config.yaml
model: "contrastive audio-text model"
train_examples: 26041
win_length: 512
embed_dim: 256
encoder_channel_attention: "eca"
encoder_expansion: 4
encoder_widths: [128, 192, 288]
text_encoder_width: 192
text_encoder_activation: "swiglu"
eps: 1e-08
max_grad_norm: 3.0
max_steps: 8000
Rows from block 5 of the text encoder of a small contrastive audio-text model, named by matrix and row number. Rows with one number belong to one neuron. Each number is 128 + 24 x the weight over its row's rms, rounded and kept within 0 to 255. All counts start at 0.
After each neuron's rows are labels from the 100 texts, of 14848, where the neuron reaches its largest size: "fires on" is the input token at the peak. Only what is clearly more common there than usual is listed. The data: short read English sentences (LibriTTS-R). In brackets: how many of the 100.
# gate: MLP gate (text_encoder.blocks.5.mlp.gate.weight, 384x192), inputs 0-95
# fc1: MLP up (text_encoder.blocks.5.mlp.fc1.weight, 384x192), inputs 0-95
# fc2: MLP down (text_encoder.blocks.5.mlp.fc2.weight, 192x384, transposed), outputs 0-95

gate.383 [ 92 143  98 142  69 116 170 101 146 105 127 146 103  96 137 130 122 140 161 113 108 127 167 113 104 166 127 136 145 147 137 114 116 165 114 129 123 114 117 160  78 149 130 136 142 139 111 130 105 147 133 128  97 154 180 180 107 122 103 159 125 126 146 150 117 115 161 140 113 157 134 131 130 111 138 132 154 114 145 152 130 137  98 101 178 124 112  88 162 140 130  84 101 193 143 120]
fc1.383 [154 122 178 105 130 115 111 156 115 162 136 141 153  83 164 118 112 171 143  67 121 127 166 124 175 102 146 156 155 187 148 147 135 122 141 136 141 191 129 124 159 144 153 113  94 124 134 124 112 125 133 113 129 114 124 152 133 141 125 140 145 182  98  65  86 112 110 142  96 124 137 149 130  92 136 149 137 143 154 132 130 109 158 131 108 148 129 130  87 133 136 102 139 148 142 122]
fc2.383 [125 105 175  88 133 104 127 120 164 128  95 130 139 163 124 173  99 155 114 150  92 102  90 156 125 118 131  98 122 106 104 122 117 159 105 117 146 134 135 115 140 162 127  94 166 100 171 132 137 143 119 144 166 141 145 121 145 143 123 128 126 128 112 136 151 135 167 145 168 122 107 156 139 114 116 116 157 104 145 155 127 106 141 197  82 154 161  89 114 167 113 131 106 127  88 108]
fires on: "was" (38)

gate.335 [176 180 196 126 170  82  95 130 108 183 115 113 133  96 131 149 132 126  74 156 137  95 142 168  82  88 146  72 135 149 142 149 162 110 111 145 149 116 115 144 126  95 125 117 142 112 130 152 139 107 132 144 113 140 126 107 102 142 123 130 133 114 138 102 110 117 117 154 174 116 132 146 139 123 151 133  97 112 160 125 154 109 156  83 150 132 136 112 121 112 120 129 134 133 146 186]
fc1.335 [116  85 135 157 193  80 146 127 120 190  79 125 126 139 145  80  79  90 155  68 139 118 122 128 101 143 108  77 135 145 112 145  97 109 135 100 141 159 124 106 107 134  94 108 122 135  90 145 121 177 104 132 126 115 160 138 130 133 166 160 169 103 158 132 131 111 143 180  95 141 135 104 154 119 132 116 152 118 133 150 112 111 159 125 103 104 125 113 120 119 137 156 136 101 136 118]
fc2.335 [119 126 106 194 124 121 125 124 115 113 159  96  85 122 149 119 143  96 127 125 126 112 119 140 118 114 106 114  96 157 116 120 134 117 148 118 100 104 163  89 142 108 132 168  80  97 104 130 162 133 134 123 120 128 108 129 119 202 111  97 158 158 166  92 139 126 113 105 123 136 118  97 127 109 158 132 122 112 155 138 123 143 138 160 142 132 148 162  95 107 131 144 174  84  92 151]
fires on: "<end>" (30)

gate.102 [161 141 155 140 136 163  89 138 156 192 119 151 122 115 140 131 140  71 102 117 121 125  91 177  76 140 118 146  96 153 117 128 149 137 107 115 145 101 123 116 139 122 151 142 122 101 143 136  93 165 172 138 112 131 148 123 176 114  99  96 148  98 151  95 111 113  93 169 143 122 110  78 140 172 135 140 163 139 175 171 112 112 133 162  81  87 153 108 123 127 129 108 133  93 117 137]
fc1.102 [102  92 164 149  93 166 149 132 134 122 124 138 116 168 144 152 142  97 109 159 114 112 102  87 117  97 143 114 142 105 154 136 134 138  93 111 111 155 123 121 185 118 122 126 142  89  94 116 106 152 123 131 124 145 122 136 154 159 112 119  91 106 155 123 145 152 118 133  86 130 159 112 138 166  90 154 109 145 146 121 138  86 177 175 158 149  82 102 138 116  81 103 150 156 172 170]
fc2.102 [106  79 151  99 127  89  92 152 135 154 105 132 160 114 130 131 128 151 106 178 140 176 148 149 169 127 150 111  89 135 122 115 159 128 105 127 133 105 131 120 147 117 138  68 115 124 149 116  98 139 116 199 121  87 110 134 176 123 134 101 107 159 153 121 100 116 126 175  83 140 124 103 165 174 183 134 147 128 113 113 142 129 113 152 115  89 124 155 145 107 200 122 101 150 135 140]
fires on: "<end>" (49)

gate.359 [112  97 146 116 114 114  70 156 127 137 124 106 157 103 142 113 145 141 107 135 160 108 147 159 127 102 169  99  83 144 144 119 125 135  83 182 123 108 136 136  85 119  98 116 133 107 141 147 106 101 130 120 157 150  97 107 123 118 131  98 126 142 120 154 137 121 110 168 130 117 119 117 117 144 155 121  97 113 126  85 106 139 148 165 134  72 108 121 131 147 155 115 119 143  98 119]
fc1.359 [ 96  76 144 195 135  68 120 103  94 156 108 137 125 156 145 159 143 141  98 105 111 141 121 103 109 116 111 116 144  86 124  90 125 140 102 146 102 177 135 112 123 141  92 106 155 135 131 129 132 119 147 119 130 103 157 189 177 144 107 118 146 143 149 142 146 122 114 118  71 143 108 163 138 123 123 129 146 133 123 153 161 150 143 164 155  81  70 114 116 112 113 123 130 100 129 140]
fc2.359 [106 120 182 147 116 111 108 129 145 137  85  99 165 180 155 139 119 146 123 190 144 155 204  84 185 151 116 125 124 130 126 113 166 158 124  92 132 163 139 138  94 165 155 121 128 114 135 120 116 136 109 151 126 167  75 147 148 115 146 117 112  98 135 143 117 117 117 113 126 136 165 145 138 147 141 159 108 128 125 112 152 117 131 100 134 122  87 109 134 145 144 119 113  97 136 133]
fires on: "<end>" (29)

gate.336 [113  96  96  85 131 112 106 149 129 146 124 106 121 101 133  60 138 147 129 107  90 131 138 141 124 139 113 154 163 161 109 119 122 169 132  83 142 133  74 149 120 133 168 145 122 102 138 143 123 130 150 112 130 110 145 103 126 132 149 158 146 151  51 128 103 112 144 134 137  93 100 115 159 131  89 133 150 102  95 115 111 154 149 120 148  98 122  96 138 130 123  96 101 161  99  91]
fc1.336 [116  97 138  96 121 111 155 144 118 119 153 162 105 143 176 169 134 155 114 173 147 119 130 163 141 143 183 116 144 121 131 126 129 126 124  99 155 109 130 168 121 113 134 152  95 148 113 149 123 138 109  91 110 133 102 109 129  94 141 101  94 163 139 106 143 120 131  87 112 120 161 166 145 159 162 111 111  88 114 145 145 151 129 116 123  86 158 128  73 108 146 131 138 164 192 102]
fc2.336 [136 112 121 141 173 127 111 153 109 144 156 148 128 125 114 129 136 151 120 129 120 116 137 183 105 163 123  88 101 162 136 129 130 124 147 118 139 121 136 161 107 116 153 160 100 113 105 153 124 153 147  94 157 110 174 143 120 130 116 127 170 156 112 107 138 151 122 154  97  98 104 125 159 164 138 132 133 123 130 120 111 125 138 142 106 131 147  83 106 154 148  90 120 103 119  61]
fires on: "was" (10)

gate.165 [131 174 161 114 140 140 106  92 152 115 112 145 103  78 141 135 106 101 105 103 176 125 148 135 137 119 109  96  96 158 130 113 137 134 132 119  88 163 132 116 148 119 117 154 102 143 110  75 119  59 169 104 145 124  82 166 129  92 150 104 163 164 147 154 120 136 136 164 165 142 139 177  89 139 118 133 144 150  81 141 133 127 135 145 147 138 138 106 147 118 176 100 104  91 150 120]
fc1.165 [133 195 173  66 133  87 105 118 101 102 169 159 123 126 106  91 155 132 126 156 131 113 146  82 162 148 119 126 170 122 168 142  73 134 100 124 131 106 118 133 113 126 122 102 153 111 126 139 102 101 138 118 133  91 124  76 144 156 165 125 156 130 124  89 151 152 114  88 106 103 104 135 114 114 107  99  89 164 124 114 144 138 139 101 193 134 129 109 149 126  85 141  82 109 100  97]
fc2.165 [135 130 152 129 154 165 117 123 100 146  95 122 116 138 129 117 122 143 110 188 162 130 155 139 107 143 145 129 118 136 165 165 173  89 130 103 134 110 192 116 137 136 153 133 149 114 118 136 123 128 102 172 161 151 103  93 144 128 140 135 111 141 123 121 147 148  73 143 125  66 117 118 104 168 139 120 100 126 135  77 140 126 175 121 114 126 108 113 158 118 149 115 161  99 145 126]
fires on: "<end>" (33)

gate.192 [134  67 138 124 114 119 138 150 114  73 130 123 141 113 137 121 163 118 116 133 142 116 133 182  96 147 163 114 128 131  79 105 127 141 120 149 123 137 106 144 128 157 104  96 138 122 141 137 158 117 101 109 170 127 110 171 137  81 165  72 131 131 127 117 184 131 130 138 142 150 137 131 141 154 127  94 106 113 134 118 116 106 101 162 113 123 121 113 148 156 102 137 118  76  85 138]
fc1.192 [118 182 156 137 112 145 139 113 170 132 158 126 141 134 178 177 127 141  98 147 149  95  94 109 131 125 135 167 171 133 149 117 152 151  89 107 121 187 114 163 125 123 130 148 115 113 133 158 117 138 167 112  79 142 121 141 151 147 133 117 133  82 127 140 111 124 107 116 130 130  55 113 128 108 111 112 108  99 156 145 134  87 100 103 128 137 136 107 153 103 107 121 146 118 166 129]
fc2.192 [128  75 140 156 147 104 141 125 154 119 103  99  99 165 125 124  85 120 175 168 118  99 142 112 116 145 111  87 170 160 126 157 147 112 138 137 111 145 143 119 123 126 128 140 145  86 122 128 159 119 102 115 154 147  71  84 141 115 166 124 159 121  78 107 148 171 115 100 123 139 135  66 122 157 127  92 105 128 144 130 135 156 145 122  93 148 115 113 121 165 123  94  85 130 130 145]
fires on: "we" (9); "you" (7)

gate.34 [116 139 122 124 100 172  99 159 137  91  94 105 122 109 108 127 113 131  88 133 121 121  96 123  77  75 123 130 171 146 132 125 124 146 103 147 127 122  98 141 131 131  82 143 105 113 167 124 108 116 153 120 120 103 140  91 135 137 110 128 166 133  84 129 162 127  89 153 128 147 118 123 145 123 110 100 137 114 126 129  96 130 132 163 114 113 165 137  98 123 120 168 171 117  88 138]
fc1.34 [145  97 134 154 136 102  75 103 135 120 133 165 172 115 101 147 123 142 115 138 148 164 137 155 117 121  96 109 119  96 154  98  95 136 156 144 148 139 128 117 173 135 135 121 163 161 106 127 129 105 111  93  91 116 138  97 130 132 130  91 119 144 140 126 130 181 112  89 154 107 153 152 141 140 106 104 138 169 129 128 111 135 128 153 144 126 163 143 124 103 138 141 123 186 120 118]
fc2.34 [161 122 125 159  94 168 122 134 120  84  87 138 131 126 153  84 133 161 107 126 126 147 142 101 124 140 155 121 128 138 106 120 107 100 161 141 123 119 154 160 130 134 131 149  50 145 151 114 147 164 147 131 117 133  83 124 138 109 120 133 119 109 151 117 124 135  85 127 127 123 133 100 128 135 155 123 111 147 159 126 108  86 116 139 136 159 151 174 120 153 107 126 121 135 101 180]
fires on: "did" (23); "not" (10); "be" (9)

gate.129 [158 132 132  68 119 164 132 134  87 122 116 148 136 126 125 159 102 131 129 138 144 111 152 170 159 156 130 126 132 134 123 121 135 112 113 140 110 115  97 133 122 116 142 101 111 201 108 121 126 151 132 129  98 107 125 112 115 107  92 109  90 141 133 131 120 115 127 198 117 132 124 138 117 102 144 129  82 121 126 123 108 107 118 124 175 118 114 128 126 108 163 139  75 128 136  99]
fc1.129 [ 74  85 165 157  97 106 117  92 157 108 116 113  87 174  99 123 131  98 115 148 169 109 127 125 110 121 132 116 121 145 129 120 115 137 128 124 143 132 107 116 121 145 143 132 121  77 141  92 103  88 109 140 138 143 157 104 141 143 121 168  89 133 109 126 147 143 162 120 141 173 146 107 144 112 120 143 154 118 134 117  83 130 142 104 111 132  97 116 133 125 135 101 114 147 143 139]
fc2.129 [149 109 123 178 110  77 142 154 129 110  96 159 146 156 133 104 109  89 137 113 100  65 142 110  92 181 112 100 123 155 128 147 124 135 163 129 121 122 137 122  93 166 122 159  99  85 134 162 114 107 128 135 151 146 102 116 133  98 138 156 128 161 170 113 145 164 129 143 139 101 118  84 121 124 129 130 119 144 150 128 123 144 125 142  81 107 132 101 113 147 126 136 125 144 116 103]
fires on: "<end>" (38)

gate.12 [111  40 105 128 144 137 105 141 109 152 145 157 142 136 138 167 118 123 130 114 125 154  89 166 152 100 161 114 123 114 114 141 143 116 126 100 135 126 105 124 140 172 161 102 121 125 143 176 114 141 123 132 134 107 163  81 148 108 179  90  93 100 177 120 133 173 123 113 107 132 119 125 170 181  97 173 138 123 101 142 140 114  86 112 122 123 143 153 146 109 117  96 138  86 160 143]
fc1.12 [129 163 178 108 102 106 132 135 163 149 115 152 160 138 139 124 108 106 139 104 126  98 137 105 116 147 155 118 134 135 140 119 101 121 133 115 129 140 118 131 136 132 134 126 156 124 126 119 104 134 173  83 135 123 117 143  99 127  91 179 117 163  90 104 101 118 107 181 117 137 134 133 119 156 131 159 147 157 137 118 112 108 123 134 166  60 113 117 138 138 100 133  83 131 144 135]
fc2.12 [134 181 120 151 140 169 113 125 134 153 128 114 106 125 147 116 137  90 125  93 126 135 113 104  91 157 118 157 151 105 160 104 107 141 100 132 134 126 143 130  92  94 102 155 145  91 112 136 143 133 160  88 125 131 112 155 113 116 113 164 158 151  81 164 137 121 123 118 157  88 165 130  85 142 141 114 156 133  87  87 108 167 127 146 154 123  91  97 123 146 107 125 152 121 102 141]
fires on: "<end>" (29)