Weights of a small contrastive audio-text model.
Training: adamw at rate 0.001, 8000 steps.
Data: trained on short read English sentences (LibriTTS-R), 26041 training examples.
Rows from block 5 of the text encoder of a small contrastive audio-text model, named by matrix and row number. Rows with one number belong to one neuron. Each number is 50 + 12 x the weight over its row's rms, rounded and kept within 0 to 99. All counts start at 0.
Before each neuron's rows are labels from the 100 texts, of 14848, where the neuron reaches its largest size: "tokens" is the input token at the peak. Only what is clearly more common there than usual is listed. The data: short read English sentences (LibriTTS-R). In brackets: how many of the 100.
# gate: MLP gate (text_encoder.blocks.5.mlp.gate.weight, 384x192), inputs 96-191
# fc1: MLP up (text_encoder.blocks.5.mlp.fc1.weight, 384x192), inputs 96-191
# fc2: MLP down (text_encoder.blocks.5.mlp.fc2.weight, 192x384, transposed), outputs 96-191

tokens: "said" (13)
gate.149:52 41 52 52 52 46 65 56 41 55 70 39 33 50 63 45 59 40 57 58 32 60 27 45 36 41 67 40 20 47 32 32 54 36 56 54 61 32 51 40 47 45 56 56 40 57 51 44 25 63 60 43 41 44 48 40 68 71 42 57 54 34 28 41 61 66 64 46 31 64 45 50 65 47 58 37 54 35 39 52 56 58 50 25 48 36 56 66 35 39 65 43 64 69 62 58
fc1.149:61 45 37 37 44 53 69 41 33 47 43 57 45 41 69 47 60 19 50 43 47 54 60 49 42 44 51 55 52 50 43 31 47 42 70 80 70 57 54 55 72 51 50 68 55 73 47 48 41 82 61 45 41 44 37 35 42 69 30 41 65 52 35 41 39 46 40 56 45 80 69 44 63 50 43 53 52 45 41 21 45 39 53 44 34 59 55 76 32 17 63 42 50 55 45 58
fc2.149:43 55 52 24 70 45 59 21 52 47 58 38 61 56 41 33 57 51 57 35 46 62 35 54 41 50 71 58 34 55 56 48 59 55 49 30 58 53 48 45 39 53 36 52 51 63 22 29 64 36 53 55 42 55 48 13 67 47 79 45 52 33 69 57 29 63 66 34 46 53 24 30 66 42 49 17 43 46 54 52 51 62 61 59 53 48 37 61 61 61 60 53 42 29 27 41

tokens: "said" (12)
gate.24:56 46 59 46 65 75 46 59 42 77 34 52 64 50 52 24 60 40 48 32 52 54 53 44 29 53 53 50 31 55 37 36 56 45 51 47 63 44 61 55 52 45 40 70 25 34 63 16 46 46 61 52 68 53 45 60 60 49 18 55 46 55 68 47 30 67 40 37 40 78 48 74 47 37 43 35 44 51 68 47 55 52 55 56 49 54 44 50 57 72 38 54 33 46 48 35
fc1.24:51 58 60 57 48 41 58 41 67 46 50 42 59 58 64 46 62 32 62 44 53 36 44 58 40 60 48 62 37 63 61 58 56 31 31 66 40 43 48 48 54 54 43 25 49 58 44 42 49 39 31 53 52 52 42 51 35 56 44 59 43 72 38 71 60 42 48 60 22 42 57 50 55 62 41 80 56 44 43 60 68 39 56 42 50 64 76 44 45 56 54 63 67 30 72 36
fc2.24:47 40 56 56 65 41 61 47 57 56 56 42 69 47 73 55 59 59 87 51 64 39 46 42 36 49 73 48 53 45 32 57 61 41 44 46 49 43 49 41 48 55 54 51 46 36 51 35 33 31 58 52 54 55 48 47 65 33 70 36 59 79 59 67 39 57 62 38 35 29 50 26 39 30 74 56 44 53 23 50 56 32 23 61 50 54 46 38 38 54 42 20 54 32 32 61

tokens: "<end>" (32)
gate.346:51 23 44 58 46 82 38 57 56 62 72 42 35 62 41 49 58 58 35 56 46 55 53 58 54 41 50 53 57 62 42 42 64 63 48 48 56 41 58 51 45 41 41 50 32 49 48 35 37 52 39 62 51 50 36 54 71 38 64 57 46 45 58 29 51 47 44 58 65 55 51 43 24 57 41 60 75 64 44 66 45 37 45 57 51 44 53 44 64 39 55 71 67 42 84 52
fc1.346:58 37 61 58 58 50 60 62 55 54 32 55 51 45 38 62 33 55 72 47 78 51 66 57 46 67 36 57 63 47 59 55 34 54 56 55 55 39 62 53 34 43 72 53 61 70 37 32 42 73 37 45 50 47 37 51 45 78 58 62 51 53 35 43 63 56 80 58 25 57 56 48 54 46 50 44 56 59 40 50 40 37 45 45 50 51 56 32 57 37 57 38 35 58 62 69
fc2.346:61 35 57 49 55 41 37 50 41 40 61 42 56 49 61 47 32 67 45 42 45 34 54 61 47 34 54 37 45 57 67 43 48 53 57 60 64 77 52 67 52 49 44 31 53 52 62 37 54 42 44 31 58 39 60 50 59 59 57 50 41 62 41 50 71 44 50 68 63 51 36 38 62 36 75 42 59 50 28 46 62 62 73 39 57 40 60 57 48 39 50 76 47 88 50 51

tokens: "said" (9)
gate.72:48 60 61 44 54 52 38 53 54 57 41 42 65 52 42 75 75 25 44 59 39 24 70 45 44 50 50 64 58 31 55 51 56 63 47 48 42 24 71 65 48 46 48 36 65 66 59 48 34 46 53 61 68 43 49 61 32 74 44 43 32 66 41 43 28 39 52 59 46 52 61 40 49 53 54 33 66 56 36 37 56 29 55 56 42 39 53 50 30 35 47 53 36 61 47 58
fc1.72:54 39 59 40 63 62 49 48 44 58 59 42 38 65 48 57 43 74 70 49 59 41 45 59 43 57 45 63 40 41 55 41 46 37 37 71 56 51 62 48 44 54 48 48 39 36 30 60 68 38 59 58 58 52 94 60 49 44 66 58 55 52 40 49 37 51 68 66 37 48 66 57 67 70 48 38 38 48 58 66 37 49 47 46 41 57 66 16 57 41 50 45 50 60 43 44
fc2.72:61 54 61 31 52 52 50 40 62 49 42 51 73 46 58 42 26 54 57 44 70 65 59 63 59 49 38 51 32 38 34 79 21 40 39 57 64 29 39 48 58 63 49 54 57 42 64 47 45 42 54 53 57 46 48 59 51 56 66 34 78 58 56 26 58 32 36 65 48 40 62 52 55 51 50 55 70 27 63 51 65 35 47 53 57 52 34 33 61 56 48 59 45 42 56 55

tokens: "said" (8)
gate.145:58 51 35 42 50 61 42 46 52 39 55 61 45 44 46 49 59 75 53 43 53 68 41 61 46 62 57 50 50 55 62 41 39 51 30 65 28 35 48 48 58 59 46 68 60 38 54 40 52 46 52 67 39 39 44 56 79 38 70 33 60 42 62 65 23 52 56 32 67 42 66 47 50 69 58 55 45 58 61 47 43 56 54 55 33 37 41 58 37 33 48 51 54 35 23 31
fc1.145:36 57 34 68 50 59 50 45 51 50 40 58 38 53 50 57 47 64 39 30 45 67 52 43 38 45 20 51 45 37 46 59 52 54 34 60 50 33 28 45 36 46 59 48 34 60 60 52 44 40 22 42 43 44 48 50 34 41 51 67 34 43 34 58 53 52 44 31 37 33 55 49 63 57 53 26 51 34 66 88 27 60 61 32 61 36 53 33 38 72 71 45 55 56 42 42
fc2.145:42 54 29 67 63 66 43 64 48 79 57 50 66 49 62 44 39 44 50 62 56 55 62 44 56 37 49 55 66 53 49 53 41 35 50 35 54 74 73 62 52 40 55 68 49 46 57 40 48 47 37 63 60 67 30 44 45 62 56 28 64 52 42 54 57 61 20 43 52 48 37 46 82 71 30 43 51 58 46 47 50 48 42 53 47 56 43 57 40 41 53 64 44 71 44 57

tokens: "<end>" (30)
gate.381:68 27 29 62 34 60 64 51 49 27 28 51 42 49 54 36 34 45 52 51 35 39 41 57 57 34 63 48 33 50 45 39 70 44 58 43 26 60 38 39 67 54 38 38 50 29 37 47 64 51 61 53 53 51 55 52 70 40 25 39 50 67 56 46 40 65 44 56 47 64 44 35 61 46 51 52 47 52 72 53 59 59 65 44 69 44 36 66 26 60 59 37 49 56 22 38
fc1.381:50 46 35 43 53 48 52 70 41 41 60 38 71 58 25 56 56 64 33 76 46 37 52 61 43 59 41 59 53 39 30 58 54 42 51 38 59 51 52 57 48 58 56 23 48 48 28 56 59 74 48 41 50 57 57 47 52 49 56 36 46 47 45 33 27 42 71 53 44 62 71 39 34 70 47 53 33 54 68 38 48 61 53 51 53 37 41 72 82 51 42 55 62 69 48 46
fc2.381:66 65 51 42 52 42 27 33 69 74 47 36 60 50 39 56 36 52 44 44 48 63 58 46 29 51 28 46 38 54 54 53 28 64 62 47 41 51 30 45 26 61 32 71 45 69 52 68 52 27 33 41 45 39 64 57 51 37 48 42 43 37 60 61 57 41 55 42 50 51 41 48 55 54 54 57 53 57 50 23 37 70 71 46 41 39 40 32 46 64 52 49 38 68 60 50

tokens: "<end>" (37)
gate.157:57 50 66 38 69 36 65 69 40 33 59 48 47 70 36 49 53 58 44 62 47 47 49 35 61 46 52 58 56 50 28 42 47 41 34 60 48 60 63 39 60 43 49 40 43 40 47 39 66 45 36 47 51 45 51 52 69 30 51 59 51 55 53 45 45 45 60 63 55 77 36 31 39 65 44 38 44 43 66 20 47 35 54 57 48 49 47 37 46 44 60 49 51 52 71 62
fc1.157:66 60 54 46 61 53 33 55 72 55 39 51 58 70 63 49 50 58 68 68 44 48 59 70 60 47 55 53 63 29 62 49 57 83 39 49 51 54 52 47 49 73 41 47 56 34 51 48 34 52 39 56 44 48 54 30 47 68 59 58 44 46 41 64 72 54 62 64 57 23 53 62 36 38 52 60 61 45 77 36 53 46 62 43 55 31 29 51 67 40 43 64 38 33 81 43
fc2.157:58 61 45 37 50 65 74 68 35 52 56 48 65 38 39 43 46 47 52 64 53 34 49 75 39 50 58 43 52 54 54 59 80 42 40 55 51 47 36 51 34 42 38 64 63 44 55 40 54 52 64 38 28 28 58 44 24 32 66 38 32 48 33 60 49 43 55 45 39 47 55 42 54 50 51 60 63 34 47 54 60 44 57 66 52 56 42 57 52 58 54 73 11 49 45 38

tokens: "<end>" (53)
gate.317:69 34 49 46 46 52 21 48 44 50 64 42 54 31 42 56 48 44 68 60 58 42 65 33 52 43 41 36 40 32 48 34 36 44 48 29 37 41 55 44 57 70 54 31 42 53 37 37 53 42 51 63 74 65 40 52 54 51 41 59 36 38 74 50 23 78 38 44 59 33 36 47 46 41 53 28 55 73 53 44 54 66 45 49 42 35 26 54 60 56 34 60 45 53 44 72
fc1.317:47 31 39 69 58 43 60 57 58 51 44 51 51 65 45 39 51 45 57 67 62 62 61 48 40 49 34 39 68 66 52 54 39 46 48 67 59 42 29 58 49 31 49 63 37 48 45 52 46 69 55 50 73 54 71 70 60 40 54 49 29 41 54 56 64 46 40 57 42 66 67 47 53 64 51 54 31 59 77 41 41 53 48 44 50 34 48 41 42 74 63 33 82 56 33 52
fc2.317:42 22 46 29 52 43 39 53 26 31 61 70 45 40 50 63 60 47 58 43 58 76 53 49 57 51 50 49 39 28 38 45 22 38 49 57 48 49 50 38 46 57 36 35 49 37 46 70 54 53 63 53 48 41 71 56 47 52 39 40 40 60 75 57 37 44 51 34 66 34 48 52 33 58 57 40 52 51 53 63 54 57 37 54 41 40 48 62 62 55 39 59 57 46 36 62

tokens: "<end>" (24)
gate.265:56 65 45 55 44 46 46 61 55 54 49 29 69 67 36 36 52 55 42 46 33 58 73 61 39 60 62 61 47 42 42 76 43 45 55 57 36 44 55 38 59 56 53 26 52 47 46 63 63 33 31 55 43 35 30 42 59 39 33 71 50 56 67 06 41 72 53 44 58 44 61 54 48 42 44 62 80 39 54 33 42 59 56 55 36 39 41 48 30 46 44 40 46 51 63 31
fc1.265:43 43 64 52 43 48 50 32 29 50 62 32 37 49 52 50 61 42 36 25 66 68 44 60 55 27 85 41 45 74 62 49 53 58 78 46 75 50 46 55 59 36 42 66 49 56 56 49 50 40 50 43 61 57 35 70 53 62 48 57 54 27 52 41 65 44 55 61 38 66 58 31 82 46 57 44 53 36 28 57 38 39 47 60 47 55 69 47 47 58 48 37 69 46 57 53
fc2.265:22 51 52 54 29 44 47 49 56 64 34 48 35 54 37 45 74 35 49 51 59 75 43 36 42 41 44 41 45 52 48 47 34 48 48 36 47 54 53 39 41 32 42 56 27 47 44 50 63 33 45 48 49 60 60 43 44 43 41 52 40 67 76 78 45 52 60 52 40 28 57 44 38 53 41 60 41 57 54 25 28 52 36 52 35 47 57 43 55 55 54 58 56 43 86 78

tokens: "said" (9)
gate.171:60 48 59 55 42 42 57 69 70 48 67 63 28 36 60 42 68 56 50 49 50 48 54 47 40 38 44 50 45 58 76 57 40 61 50 59 73 62 59 56 38 21 45 45 53 68 68 60 39 60 42 58 49 50 50 37 42 43 56 64 26 46 43 40 58 63 66 57 56 50 49 63 46 57 45 29 63 60 63 56 38 53 54 55 34 42 52 36 46 53 45 54 56 62 38 49
fc1.171:38 51 32 58 45 63 44 56 64 61 62 48 51 52 39 52 62 50 55 51 50 39 46 47 27 59 47 46 46 34 31 70 45 20 49 67 54 45 54 55 54 37 48 57 54 43 70 48 36 41 76 59 46 46 69 55 41 42 63 40 61 67 33 33 59 45 32 45 27 57 43 69 38 38 52 66 54 24 48 48 46 56 43 48 67 47 36 55 56 77 41 55 48 52 54 57
fc2.171:63 43 50 47 34 56 38 62 55 73 45 48 59 39 32 67 49 47 45 58 56 43 45 25 48 62 18 57 67 42 45 52 29 54 44 55 60 43 47 36 32 68 53 33 42 57 53 45 60 74 46 67 65 51 46 72 64 67 41 43 65 49 44 48 55 24 42 46 39 29 43 53 48 63 32 55 85 48 71 41 54 46 40 44 60 36 47 51 67 51 37 43 47 37 41 58